A small model that answers yes/no questions on an image's attributes, trained from scratch: encoder norm layernorm, fusion encoder activation gelu.
Rows from expert 19 of block 3 of the fusion encoder, named by matrix and row number. Rows with one number belong to one neuron. Each number is 50 + 12 x the weight over its row's rms, rounded and kept within 0 to 99. All counts start at 0. After the name is the row's rms in percent of the matrix's.
# up: expert up (fusion_encoder.blocks.3.mlp.up, 32x96x192), inputs 0-63
# down: expert down (fusion_encoder.blocks.3.mlp.down, 32x192x96, transposed), outputs 0-63
up.5 118:40 45 61 23 59 30 42 65 47 50 62 48 40 53 40 71 62 79 41 48 42 36 72 54 51 36 46 57 38 46 47 61 39 42 41 47 65 45 51 67 45 47 69 60 78 61 66 57 55 50 58 39 63 34 42 58 50 43 42 49 48 74 64 54
down.5 118:55 69 53 46 61 41 55 35 64 47 50 47 54 63 63 46 41 26 27 44 42 44 60 49 44 46 29 53 62 57 39 36 40 57 37 41 65 64 32 53 54 43 58 65 49 51 67 41 23 46 41 55 41 52 61 60 44 53 39 57 60 41 71 56
up.6 061:46 53 56 53 46 60 46 47 61 53 64 50 50 30 42 42 46 48 37 24 19 43 44 24 50 45 36 41 43 62 39 50 44 52 49 60 58 61 23 37 57 50 88 64 51 48 40 54 58 34 33 48 42 41 58 62 61 49 33 57 27 66 47 48
down.6 057:63 49 78 44 50 61 51 40 59 56 58 69 53 32 37 59 58 43 59 55 59 41 65 53 42 51 57 36 47 78 66 38 41 67 66 53 53 49 21 38 57 69 60 59 44 28 52 53 50 40 31 67 60 61 45 27 68 43 39 59 62 42 37 54
up.7 125:53 23 59 32 59 55 76 62 47 45 51 34 49 66 55 36 57 58 37 54 63 73 46 60 59 56 43 84 45 47 59 66 42 52 21 52 64 55 58 36 40 58 40 19 55 56 54 53 48 71 49 66 50 51 37 79 29 29 63 35 52 50 46 59
down.7 113:47 35 60 52 30 67 50 75 71 41 64 45 29 42 48 66 58 47 75 60 38 58 43 44 94 43 56 45 43 42 53 59 48 59 52 38 48 48 49 72 41 53 37 47 70 58 59 51 40 52 61 50 40 42 68 54 46 42 39 65 36 68 55 51
up.8 087:66 65 53 71 54 59 37 51 81 63 58 47 58 40 52 53 54 18 47 40 44 48 41 33 52 45 56 37 48 42 62 56 48 68 62 58 30 51 22 35 50 46 50 64 35 42 67 45 41 31 43 44 26 32 47 34 71 67 28 63 60 45 57 46
down.8 084:43 70 51 41 35 24 46 29 59 43 53 55 42 64 43 53 33 39 41 52 60 29 62 47 38 60 47 57 42 49 48 33 70 69 58 56 61 50 58 45 66 58 71 45 66 45 58 60 38 38 55 70 56 51 46 39 65 45 53 59 77 50 65 42
up.9 104:57 51 72 42 59 54 54 46 44 51 43 52 62 69 45 47 68 46 39 51 33 57 41 63 67 43 56 59 43 40 71 54 24 27 50 19 40 56 50 79 56 68 39 52 58 78 60 46 51 59 41 24 34 68 34 46 33 47 62 31 62 49 21 43
down.9 106:41 26 47 41 53 58 44 44 73 42 63 29 55 55 58 43 32 51 55 37 56 42 65 55 59 56 38 35 52 45 61 63 68 67 86 61 39 62 15 50 65 66 72 59 40 18 53 56 43 34 64 64 49 45 41 48 61 72 34 49 51 40 55 60
up.10 063:35 46 43 43 60 65 43 46 39 47 54 64 38 47 47 51 42 61 52 82 55 36 60 48 32 55 46 45 50 54 52 42 90 53 70 53 35 45 50 34 45 41 63 64 54 38 46 59 48 44 57 75 36 62 37 64 75 44 39 32 52 35 62 32
down.10 060:62 71 43 33 35 21 71 40 32 51 56 47 54 44 55 45 61 53 50 29 58 43 63 33 30 49 51 42 78 46 53 48 58 40 43 53 61 52 60 45 43 62 47 49 55 43 52 55 55 51 67 60 49 53 49 64 47 37 56 52 56 50 51 32
up.11 107:62 48 62 49 59 46 56 53 39 41 42 52 72 65 50 60 41 31 47 41 31 55 27 76 53 43 60 70 40 54 57 66 41 53 48 46 35 68 38 45 59 61 61 43 53 47 49 36 53 46 44 47 43 59 41 53 44 47 38 42 42 40 45 62
down.11 114:55 53 51 51 52 50 43 46 80 43 63 57 54 68 53 46 33 37 51 55 68 46 67 45 45 56 40 53 46 46 76 53 36 63 62 47 54 54 31 40 38 59 61 56 60 32 75 51 58 32 26 64 56 50 55 28 68 44 32 55 65 36 58 55
up.12 066:48 47 57 50 53 74 48 57 69 47 57 49 61 68 62 62 61 47 56 51 43 39 64 43 41 34 48 47 35 42 59 48 68 59 61 67 40 50 45 59 50 65 30 68 66 38 57 52 35 41 39 61 49 57 58 43 52 45 37 55 26 49 65 50
down.12 058:41 59 55 57 51 58 55 47 53 83 21 49 48 64 39 40 70 58 48 16 44 55 36 59 56 48 59 65 60 64 44 39 42 44 58 47 46 44 40 57 73 27 58 16 65 52 40 67 55 50 58 60 13 54 48 51 59 37 54 70 40 37 49 62
up.13 063:39 41 35 56 76 63 49 61 45 30 51 61 42 32 51 40 35 54 62 39 41 49 66 42 44 51 41 41 57 63 45 29 52 47 52 64 45 51 40 41 52 48 62 73 61 39 30 55 44 30 49 66 62 50 35 62 72 40 61 43 43 62 53 50
down.13 047:67 41 75 34 52 41 30 56 60 38 48 38 69 34 63 38 44 45 23 49 42 30 58 64 52 53 58 45 42 60 63 50 67 72 41 59 57 53 45 50 56 42 61 42 41 58 51 28 59 44 57 51 63 60 35 59 33 34 52 42 32 43 63 63
up.14 100:40 55 56 37 60 54 39 48 63 38 46 53 46 52 58 57 46 46 33 51 43 53 43 61 47 50 80 41 61 58 40 57 48 49 62 45 36 45 60 55 76 23 34 23 52 50 72 47 65 39 47 76 63 38 35 64 58 61 62 43 40 52 65 38
down.14 095:52 43 51 37 32 41 66 50 37 59 57 44 49 48 60 70 47 80 45 52 45 41 50 64 35 28 46 42 45 41 58 20 40 49 32 41 49 52 82 60 49 50 55 32 58 79 58 42 64 64 62 54 50 45 62 62 41 64 65 80 53 47 38 40
up.15 095:36 45 51 48 55 52 60 18 42 79 57 59 55 37 45 44 41 51 44 48 52 49 41 54 28 49 44 33 71 70 55 33 50 42 54 51 42 52 67 34 65 44 51 73 57 53 46 61 56 45 55 38 56 68 48 48 61 35 50 28 73 44 61 35
down.15 096:45 74 47 53 53 59 63 40 53 41 56 72 53 38 48 31 38 52 55 72 53 63 39 64 32 60 35 61 59 48 38 53 38 42 43 37 70 38 67 38 45 42 34 49 42 31 58 32 49 61 55 24 60 72 56 51 36 56 75 30 40 60 31 37
up.16 053:40 29 56 62 59 47 46 30 71 63 44 98 48 48 60 53 56 56 58 63 51 44 55 60 35 56 44 69 50 57 42 33 51 49 53 52 50 33 47 56 66 48 71 61 63 51 56 34 48 51 49 61 34 64 64 58 59 64 49 47 35 58 62 53
down.16 060:50 27 44 37 48 54 57 46 52 52 65 72 35 54 43 45 50 59 55 49 43 52 56 50 57 56 58 34 63 42 43 55 62 45 36 42 60 54 44 48 46 50 41 61 48 44 44 54 36 53 60 57 59 42 57 49 70 29 55 49 54 53 47 53
up.17 132:36 57 63 45 40 27 57 36 55 63 47 64 62 60 43 58 52 61 34 47 55 43 69 43 40 44 56 78 48 48 58 63 27 59 40 42 61 54 65 75 16 56 39 35 36 60 52 57 56 68 42 53 64 53 34 41 53 57 63 52 71 70 67 36
down.17 112:43 49 67 68 54 63 38 69 66 50 51 32 41 45 67 25 58 44 29 57 27 71 50 52 75 44 45 33 28 50 39 59 47 64 65 61 36 54 32 57 48 54 61 55 33 58 34 42 57 51 59 44 34 49 39 64 44 44 44 50 51 45 31 65
up.18 079:52 53 58 45 67 46 40 38 42 41 26 59 30 58 51 71 82 48 43 32 45 47 60 60 42 53 34 51 46 62 48 56 71 59 60 32 28 53 43 53 64 37 38 50 37 56 56 63 73 25 54 79 48 59 51 62 45 28 67 56 56 32 72 49
down.18 070:55 45 55 52 39 55 45 52 62 71 62 66 43 67 59 53 58 59 60 59 42 51 49 51 54 53 58 53 38 50 54 49 48 57 40 49 38 53 36 40 40 60 43 58 45 53 38 64 38 49 45 50 40 46 60 66 69 54 28 68 67 25 69 88
up.19 166:48 58 69 46 51 45 50 46 46 59 50 54 38 53 45 80 65 68 55 40 37 44 56 52 53 35 54 42 35 44 43 59 39 51 46 37 49 44 65 71 41 61 49 60 78 84 65 49 53 56 43 47 43 28 53 52 56 32 51 68 50 63 57 56
down.19 164:44 57 56 38 50 49 35 50 66 34 62 37 59 50 76 60 42 35 30 55 42 41 61 40 34 35 36 65 59 56 41 60 39 69 40 61 57 68 41 75 43 43 66 50 44 57 65 36 38 65 63 41 58 47 61 75 34 54 26 56 54 51 67 50
up.20 066:79 62 50 50 54 53 52 35 58 58 60 48 40 72 53 53 36 48 51 42 48 38 43 59 46 43 40 36 44 51 57 45 58 50 56 52 30 64 38 52 47 62 54 52 66 66 75 68 23 52 31 46 26 43 59 36 46 44 38 65 59 45 63 49
down.20 064:59 59 41 27 43 37 46 55 41 41 49 71 52 54 39 61 39 44 60 42 67 33 50 54 47 56 48 65 53 18 56 58 39 45 34 48 62 57 55 37 39 60 27 47 43 50 61 73 46 33 43 64 60 46 57 48 56 44 42 49 48 56 66 51
up.21 063:57 55 46 50 43 24 43 34 62 46 49 43 43 36 67 51 48 43 35 50 53 41 57 31 48 35 48 29 65 62 60 60 48 37 40 54 65 39 48 38 41 39 66 62 41 49 76 61 46 47 47 47 31 53 47 62 52 60 48 62 33 63 66 43
down.21 082:63 50 59 32 36 33 62 40 44 41 56 34 76 48 64 63 62 72 37 54 31 46 48 47 51 29 27 70 53 43 46 65 34 32 54 41 76 53 49 74 21 38 60 34 52 60 56 39 70 61 48 37 52 70 60 55 25 64 40 56 37 45 47 53
up.22 112:45 14 51 49 70 44 35 57 50 55 40 49 50 57 52 66 63 64 40 41 36 45 44 68 48 38 61 64 45 55 37 46 52 49 55 47 46 37 33 64 66 45 43 46 53 67 55 47 58 51 49 53 49 30 71 73 37 35 47 59 62 35 64 61
down.22 109:59 45 69 65 56 55 54 45 57 45 52 42 54 63 71 44 34 57 40 51 33 67 57 46 72 37 34 53 34 66 55 33 41 65 51 58 50 56 44 51 50 51 60 47 28 60 50 34 41 58 25 55 58 43 61 54 51 52 59 69 47 51 47 54
up.23 090:47 64 43 37 33 46 60 22 56 52 33 48 37 30 45 38 44 49 64 53 52 34 45 41 38 85 57 34 56 56 40 47 66 42 45 54 52 42 55 35 51 43 61 64 52 32 31 73 51 32 48 85 49 42 41 39 57 54 72 40 55 53 57 23
down.23 079:51 46 54 39 47 43 44 34 55 29 46 43 71 65 48 36 39 30 46 58 42 36 62 71 48 50 35 35 39 71 54 59 49 58 62 54 59 55 58 43 54 38 65 46 43 45 47 29 31 54 64 53 33 50 67 54 41 61 61 24 58 48 28 43
up.24 059:38 63 39 50 60 56 46 57 56 37 64 51 29 43 54 47 42 37 43 35 42 61 53 35 54 36 27 43 62 75 48 40 54 59 48 71 53 54 57 48 47 47 62 51 60 37 32 44 49 49 67 52 58 41 61 49 50 32 54 57 53 50 46 49
down.24 054:60 28 38 44 55 40 59 59 42 48 68 42 60 60 49 48 45 53 56 27 41 52 47 45 32 28 37 43 56 39 42 34 78 44 32 64 54 45 58 50 44 30 32 49 49 63 45 52 42 53 72 30 59 57 28 56 65 37 42 56 60 65 70 58
up.25 073:45 48 48 46 42 33 68 32 44 79 52 44 57 44 74 57 48 53 44 59 45 54 65 47 29 48 54 56 57 48 64 48 42 55 32 47 45 42 50 61 21 35 36 60 41 58 27 64 50 67 51 43 52 69 42 66 51 61 62 43 40 58 70 46
down.25 074:42 49 37 58 37 52 48 50 40 54 58 32 44 51 41 23 58 70 38 70 48 59 43 61 66 58 39 37 60 41 45 60 41 42 55 56 63 52 61 47 46 45 45 54 33 54 34 61 60 51 60 59 35 47 46 52 42 59 50 41 59 42 34 59
up.26 103:68 50 48 56 50 66 51 45 57 35 67 38 42 50 72 61 28 50 69 43 42 55 33 54 24 32 68 31 50 54 66 63 62 57 44 45 24 79 39 49 48 46 37 66 41 64 55 42 58 49 48 48 55 49 59 55 60 63 44 68 48 48 57 53
down.26 115:59 58 64 53 51 31 51 32 47 49 37 80 61 69 42 49 46 56 34 50 62 37 49 70 57 63 23 57 37 55 59 43 35 61 38 12 55 30 62 51 46 24 34 25 48 42 57 54 57 36 35 59 41 54 66 42 35 55 67 40 47 50 51 46
up.27 099:75 47 50 59 64 69 47 65 81 45 46 54 50 34 48 66 31 41 58 45 30 54 39 35 58 37 73 38 41 47 76 68 74 56 62 56 37 67 42 43 72 45 42 46 47 46 60 59 53 52 56 56 51 29 35 47 47 51 57 69 52 40 60 71
down.27 094:53 73 51 47 48 42 55 39 62 38 49 64 50 68 40 27 30 45 62 62 67 55 44 66 42 64 32 55 49 42 47 32 43 67 53 53 65 41 57 22 49 56 50 35 42 29 54 40 55 38 38 52 73 72 37 46 58 63 49 47 48 25 52 46
up.28 099:53 54 60 49 31 56 43 29 40 66 28 75 65 58 34 49 57 45 36 49 41 44 48 49 54 45 33 73 39 55 43 24 72 49 35 46 53 18 29 52 36 65 51 56 66 68 46 56 51 46 23 59 50 48 71 38 51 56 65 48 41 37 46 60
down.28 110:58 66 52 58 58 38 54 42 51 69 45 66 53 65 40 33 38 46 73 45 72 49 37 77 46 80 45 43 42 44 58 33 58 54 55 40 48 36 51 34 64 70 41 41 37 35 29 62 65 35 48 47 53 57 56 28 61 42 41 44 66 50 48 45
up.29 057:39 54 40 55 54 57 56 50 72 52 57 65 57 48 82 43 42 53 40 67 66 67 48 34 58 50 60 71 40 64 47 32 50 59 49 75 48 46 51 46 40 55 37 60 61 42 29 63 44 36 46 43 70 34 26 50 43 42 49 53 67 57 54 62
down.29 057:62 59 58 54 30 54 44 53 45 49 68 35 37 41 46 30 50 52 51 64 52 51 47 44 72 47 58 45 45 61 27 58 53 44 47 56 53 54 56 58 48 54 57 55 56 69 58 46 54 47 60 55 40 60 53 41 57 51 36 52 47 53 39 56
up.30 066:33 57 57 61 52 45 37 58 88 68 58 59 45 44 34 53 38 38 62 61 53 31 51 46 46 71 53 43 49 53 57 55 66 60 50 56 55 44 39 43 60 37 42 64 45 33 30 49 50 36 41 66 46 31 58 48 61 43 43 34 44 27 49 34
down.30 074:67 79 50 33 13 43 50 31 53 54 56 62 42 60 45 48 67 50 57 34 62 28 50 43 35 56 55 37 71 59 53 54 43 48 25 50 77 68 59 48 51 57 40 61 81 48 62 60 48 51 53 55 50 43 72 53 54 42 44 56 65 52 51 26
up.31 118:53 52 36 44 60 58 67 46 58 25 64 50 56 46 42 43 54 45 66 31 68 86 27 50 35 68 52 53 59 49 49 73 38 60 58 40 62 47 53 31 59 75 28 65 40 38 55 37 46 77 47 67 70 48 67 31 46 61 53 42 51 61 50 40
down.31 149:35 55 45 55 70 47 53 57 42 57 44 54 33 52 34 34 38 44 71 50 68 57 37 72 25 69 48 42 51 52 41 36 63 46 55 68 46 57 57 28 60 74 46 49 45 39 33 53 64 29 60 51 65 53 33 30 70 40 49 42 57 44 49 36
up.32 089:69 50 65 52 66 58 65 15 50 42 67 56 31 45 54 31 42 33 54 53 49 76 47 38 52 46 34 56 60 52 45 71 46 47 47 57 39 29 39 55 33 45 39 62 64 66 61 49 57 37 62 54 60 59 59 55 43 58 45 48 34 65 46 62
down.32 075:64 61 58 49 33 49 48 44 52 43 47 37 53 64 73 59 63 60 39 46 43 41 67 49 58 44 28 42 35 51 39 50 41 60 48 37 47 72 67 66 43 34 46 42 68 60 62 41 51 58 61 59 41 41 78 67 30 35 65 62 59 42 39 50
up.33 075:44 53 37 43 42 66 65 49 58 40 70 61 29 36 42 29 27 60 59 59 67 72 45 47 34 59 53 67 67 67 41 53 49 50 54 56 65 28 57 40 42 36 41 59 42 48 43 62 58 44 47 60 74 51 58 46 53 53 64 42 47 64 33 43
down.33 063:54 51 60 55 56 34 55 53 44 57 41 44 60 32 69 48 39 66 54 52 50 76 45 46 41 66 40 38 52 74 72 25 53 47 76 44 33 56 55 47 68 41 52 41 44 55 28 53 69 46 68 41 51 62 36 55 51 46 55 55 44 64 59 37
up.34 143:60 48 51 43 35 58 38 42 55 53 69 65 58 35 32 73 54 74 49 44 64 42 49 41 51 38 56 73 52 50 44 42 45 41 35 38 73 38 62 53 44 46 54 60 74 44 52 70 44 63 38 34 48 41 35 37 52 37 43 49 54 77 43 50
down.34 139:54 55 59 51 41 65 38 61 69 23 43 52 54 35 53 48 39 51 37 36 38 56 60 37 42 46 37 39 58 39 40 75 47 69 49 47 58 60 39 63 39 35 52 64 46 46 56 22 45 46 51 34 61 55 55 49 49 59 45 58 33 35 74 43
up.35 086:43 42 35 56 45 60 52 47 63 65 67 71 43 71 48 42 44 52 54 57 67 54 52 55 37 57 33 73 36 53 46 30 48 61 46 37 54 31 44 41 40 52 45 61 64 60 46 57 43 47 30 70 35 50 63 43 67 40 51 56 46 49 55 43
down.35 090:62 71 37 34 58 46 59 42 63 36 49 59 48 63 34 29 48 31 58 49 57 45 38 48 26 72 56 39 72 57 39 66 55 58 44 59 67 50 61 38 79 69 41 66 44 41 41 51 57 27 53 53 59 57 49 43 65 56 52 31 61 35 45 37
up.36 095:36 44 36 49 68 42 54 60 44 46 64 73 17 57 52 61 40 55 52 46 47 35 47 58 53 35 29 56 48 59 53 48 47 56 57 42 44 27 52 65 51 38 48 65 60 53 50 46 32 76 43 54 22 47 47 63 39 37 48 39 48 59 68 52
down.36 089:28 42 46 46 78 46 41 73 54 36 44 54 28 35 53 51 38 54 56 39 43 70 46 37 47 48 47 76 70 35 59 38 66 58 59 65 46 36 47 50 69 60 41 41 26 49 47 55 46 54 68 34 69 40 42 45 47 39 73 44 35 69 64 44
up.37 055:43 42 35 52 54 61 57 49 52 49 79 66 29 24 61 41 53 45 49 34 58 59 45 36 58 65 41 41 63 62 44 41 77 33 39 50 53 39 44 29 52 32 66 61 35 42 48 49 56 24 53 47 48 60 41 45 56 52 49 54 33 58 52 59
down.37 046:58 46 71 48 33 47 45 39 67 68 43 56 59 46 41 52 62 50 47 72 46 34 71 49 51 41 57 35 33 63 52 36 51 61 65 43 44 43 39 37 49 40 68 49 59 50 54 41 19 49 43 67 50 56 31 48 57 57 34 76 38 44 52 57
up.38 080:50 31 28 50 79 33 57 51 68 66 66 59 51 55 46 54 30 49 47 36 64 51 37 67 49 53 44 48 52 39 41 34 58 45 29 54 42 52 52 45 60 51 36 70 57 54 36 39 44 49 47 47 51 46 39 80 47 53 53 45 63 60 64 67
down.38 075:58 44 62 36 39 76 62 38 32 24 54 48 61 52 60 55 46 60 26 41 36 43 54 43 71 30 37 60 29 62 41 54 54 59 44 46 58 37 41 55 34 45 65 35 38 71 52 30 43 62 28 55 34 56 47 57 45 47 53 55 25 46 54 59
up.39 095:49 46 51 39 43 55 40 40 45 30 57 54 67 61 62 75 56 59 32 62 39 27 41 73 41 34 52 63 42 42 72 61 40 47 67 46 44 45 30 66 31 55 39 39 51 63 66 34 43 56 43 38 47 63 47 34 46 74 54 60 44 50 67 43
down.39 087:30 75 62 37 50 52 58 46 42 39 30 57 51 53 41 56 50 52 35 47 54 48 30 54 52 64 44 53 41 63 69 60 42 51 56 30 60 33 69 58 53 23 62 37 44 41 49 55 59 51 51 63 48 49 45 55 38 59 46 33 35 39 53 57
up.40 131:50 67 52 55 34 39 43 59 56 43 58 32 50 45 64 62 52 52 53 40 55 39 77 46 67 50 56 50 38 58 43 82 38 54 42 58 62 46 58 51 45 52 50 47 76 64 61 50 42 59 62 56 49 28 61 59 44 38 33 66 57 51 39 45
down.40 127:58 48 39 37 28 50 25 57 47 28 62 47 55 48 49 87 56 54 43 64 31 44 66 43 52 29 60 61 66 50 40 63 43 46 32 40 46 48 50 67 45 41 46 44 65 57 64 50 32 69 66 34 53 42 53 59 46 53 40 63 60 68 66 54
up.41 098:43 62 42 70 54 67 41 47 45 43 60 44 38 37 54 56 41 50 30 54 52 36 42 62 64 40 62 63 39 55 44 51 46 29 43 60 66 32 55 45 51 13 75 50 57 45 45 38 42 64 68 61 46 49 49 43 37 25 50 48 32 61 55 67
down.41 098:39 64 15 41 46 40 63 50 41 40 59 55 44 57 71 49 47 54 67 65 51 37 38 60 47 56 72 56 73 33 33 44 44 33 53 51 58 21 74 56 56 48 71 48 50 36 57 29 28 58 46 59 60 41 63 46 40 64 56 42 55 74 44 49
up.42 116:27 72 49 19 42 38 65 40 51 27 56 59 37 61 43 46 42 59 51 76 61 36 54 66 41 58 50 56 60 51 41 53 31 51 54 41 64 40 63 45 46 41 37 26 49 42 56 42 49 65 66 34 64 77 45 63 40 82 77 31 48 60 51 22
down.42 113:52 45 48 53 48 58 29 65 53 61 49 40 43 30 61 64 48 62 53 48 38 65 58 33 64 35 56 29 38 35 49 51 37 56 65 57 17 64 46 41 55 64 48 48 56 53 52 59 47 57 56 55 32 45 42 47 52 27 53 71 39 48 37 57
up.43 168:55 50 52 56 54 38 36 64 54 58 37 32 66 66 60 69 51 55 53 42 39 48 60 61 49 50 58 49 27 33 56 60 42 63 65 42 29 66 44 72 48 67 34 48 34 67 56 54 49 44 38 44 58 40 59 51 54 56 47 65 67 34 52 49
down.43 152:59 62 60 31 51 43 52 36 64 36 30 46 69 72 56 61 63 48 27 50 37 48 71 41 56 33 48 66 63 53 48 56 33 55 48 51 53 48 36 64 46 30 67 34 52 67 63 43 40 62 39 70 33 46 55 71 31 63 38 61 41 38 64 70
up.44 075:75 41 41 71 68 77 67 65 51 51 52 51 48 42 35 59 51 41 58 38 54 62 45 51 47 44 55 42 61 43 42 38 49 56 35 40 45 54 33 36 48 24 46 52 36 59 42 65 49 53 32 37 56 47 46 55 58 30 52 47 40 68 65 74
down.44 084:43 37 42 50 46 51 60 35 48 52 62 63 52 63 46 29 25 52 58 41 63 39 25 64 50 60 44 42 48 44 65 39 59 48 56 49 52 52 58 48 53 46 41 45 33 37 42 57 25 40 54 46 57 62 28 29 70 40 57 49 53 44 58 35
up.45 066:48 59 46 43 63 66 51 57 65 42 65 65 31 46 58 56 15 61 44 44 37 52 55 51 43 53 36 54 50 64 62 64 63 60 56 47 43 26 51 41 35 42 52 70 50 50 44 35 20 44 48 56 40 27 59 55 31 54 48 61 36 68 76 56
down.45 074:56 51 37 54 60 57 64 55 87 42 48 41 26 41 53 53 63 41 59 37 49 66 27 29 46 48 50 42 66 48 58 56 48 50 53 52 62 55 61 44 54 36 29 61 54 48 55 64 44 35 60 64 33 40 51 58 50 15 53 43 36 38 69 51
up.46 074:40 63 39 51 72 55 46 63 54 48 32 54 54 63 67 43 36 44 49 37 37 61 56 39 44 47 37 46 45 69 29 50 60 54 53 68 48 66 46 52 63 51 55 63 54 40 15 37 43 50 54 57 69 39 43 55 64 36 53 71 53 49 42 56
down.46 061:60 20 67 44 44 47 41 66 62 41 44 36 42 37 42 56 46 48 42 51 44 28 60 39 51 47 78 51 55 74 43 66 47 49 62 45 48 49 26 48 64 59 78 47 57 50 60 50 61 45 38 58 33 37 54 49 51 44 36 55 63 46 46 63
up.47 128:66 56 56 67 47 53 38 50 52 27 44 55 58 67 66 53 48 36 39 46 35 62 42 33 49 47 38 48 43 30 35 56 48 66 66 41 35 59 43 59 43 58 19 39 33 66 72 48 51 18 40 48 57 55 61 43 67 76 48 54 53 48 66 53
down.47 132:71 58 60 36 49 45 70 40 52 34 39 34 53 64 67 69 64 55 45 37 47 39 51 54 71 44 51 55 39 48 53 55 48 59 49 40 32 63 63 64 47 29 57 26 42 65 49 54 52 61 56 86 26 36 64 66 30 39 57 57 39 46 55 61
up.48 088:41 48 49 51 62 70 50 41 52 59 50 58 79 59 46 45 67 41 61 66 47 60 44 56 56 57 68 36 56 46 38 58 61 56 60 44 24 44 36 41 55 49 39 45 48 31 43 60 57 42 45 39 45 49 44 54 70 67 51 42 52 45 36 43
down.48 084:62 65 66 45 33 51 49 34 64 53 48 57 38 57 27 42 27 43 53 51 65 42 59 68 33 50 49 47 33 61 62 32 57 55 39 60 49 53 50 38 62 69 63 55 51 58 38 67 39 25 48 61 71 42 55 34 58 44 47 58 66 45 59 62
up.49 079:54 41 53 56 47 78 56 49 51 41 73 67 56 50 55 29 27 50 61 52 44 56 36 23 45 31 51 69 58 43 31 54 56 57 23 64 53 54 40 44 45 54 69 65 36 52 53 32 47 29 48 55 74 33 49 42 47 72 41 60 42 73 60 61
down.49 074:67 38 55 46 44 57 52 66 39 52 48 43 47 42 67 43 40 60 57 70 53 46 58 49 43 35 40 44 43 57 61 33 48 55 38 67 46 51 53 38 54 67 51 39 61 48 51 47 44 43 58 26 58 54 39 43 50 33 42 84 46 62 45 49
up.50 093:62 43 42 65 76 60 43 50 43 38 62 53 52 49 46 61 46 68 50 33 50 34 54 46 53 39 60 38 38 36 45 50 64 56 58 61 32 41 27 43 64 49 50 47 57 60 49 80 48 53 41 42 29 35 53 67 61 51 32 47 58 22 43 69
down.50 111:46 53 50 41 58 45 67 37 43 49 47 59 30 67 60 57 42 57 66 44 61 66 46 51 40 54 26 69 53 46 52 34 58 64 40 39 41 52 53 45 59 45 26 30 32 52 47 53 47 36 47 43 57 69 55 49 59 59 69 56 33 52 72 49
up.51 145:58 67 69 48 44 56 35 32 54 65 38 45 47 59 43 75 55 50 53 53 40 40 49 71 62 42 66 24 38 33 61 45 42 60 46 35 52 66 54 56 47 67 40 41 75 59 63 57 36 63 51 49 39 22 52 37 59 44 52 67 74 47 49 55
down.51 136:42 68 41 25 33 41 47 39 52 27 58 52 51 64 40 54 36 45 42 58 57 33 48 49 17 52 37 59 86 55 27 58 34 47 52 35 78 53 64 59 44 43 65 48 49 52 74 38 46 42 51 34 54 55 65 48 42 76 54 39 48 36 54 22
up.52 070:40 79 60 56 32 60 43 37 52 61 36 72 64 58 35 49 63 35 19 54 42 25 43 48 70 55 67 39 39 59 33 50 48 49 47 35 48 30 48 44 39 39 62 54 87 45 51 59 32 40 30 60 32 41 67 42 54 48 56 43 61 50 59 62
down.52 083:49 65 61 61 43 46 57 31 47 48 64 77 45 53 32 35 45 36 59 52 77 43 42 56 45 65 39 24 49 68 62 39 55 56 59 55 43 62 48 23 58 65 49 55 36 35 50 52 36 28 58 42 64 58 57 25 69 40 44 48 70 31 35 36
up.53 096:81 36 73 56 49 30 55 39 39 37 36 37 65 74 55 48 69 52 31 45 47 38 38 51 58 40 49 70 40 37 73 66 46 28 28 34 59 50 52 61 37 50 45 39 43 81 66 52 52 58 36 50 49 53 63 35 38 54 48 65 33 55 50 61
down.53 079:53 52 62 45 46 48 64 75 73 59 69 31 49 70 54 53 56 38 44 59 52 53 46 50 61 41 66 68 51 38 51 47 42 43 79 51 48 50 38 63 36 43 42 18 52 57 66 44 46 61 70 54 38 63 58 62 42 71 34 49 52 48 45 46
up.54 160:50 69 65 48 54 36 43 48 57 70 47 58 56 66 49 84 71 39 52 37 53 51 48 69 64 50 58 33 29 44 58 39 36 72 37 31 59 65 43 65 45 66 31 44 61 61 74 46 51 47 34 39 37 37 54 25 49 38 50 57 61 56 45 50
down.54 149:60 53 50 17 44 35 43 45 61 23 52 44 38 54 49 59 48 48 46 61 45 36 65 30 30 38 38 57 73 60 46 79 29 59 57 48 69 61 51 58 40 46 65 42 56 52 78 42 51 52 53 60 50 66 63 59 40 68 49 46 35 43 52 32
up.55 109:33 59 43 36 48 42 80 59 47 56 70 51 29 44 39 45 73 64 56 62 61 49 45 48 29 54 33 60 74 42 53 44 56 38 41 45 57 43 67 42 46 49 34 46 27 32 49 58 42 63 53 39 44 68 68 48 33 70 62 48 46 58 41 26
down.55 102:45 65 49 38 40 51 44 58 46 45 33 41 46 42 29 37 51 46 54 56 67 48 40 48 49 69 40 30 74 50 43 63 45 56 51 39 46 70 60 42 55 62 29 38 52 45 44 65 68 39 59 41 64 49 32 28 63 46 60 26 58 44 38 38
up.56 099:49 50 51 38 45 53 57 47 38 60 55 55 39 49 52 51 44 69 18 68 51 41 48 53 44 76 29 70 49 67 53 54 47 56 51 33 58 30 49 60 45 34 62 43 63 45 44 76 28 60 56 57 61 65 47 45 27 50 50 50 43 46 63 48
down.56 096:35 44 43 52 60 55 63 39 58 36 44 60 54 48 49 27 44 32 57 31 48 43 30 49 57 57 34 48 78 37 40 77 61 52 51 48 53 49 60 54 49 62 27 70 53 48 49 45 38 52 60 50 52 39 56 43 43 22 72 25 47 57 47 16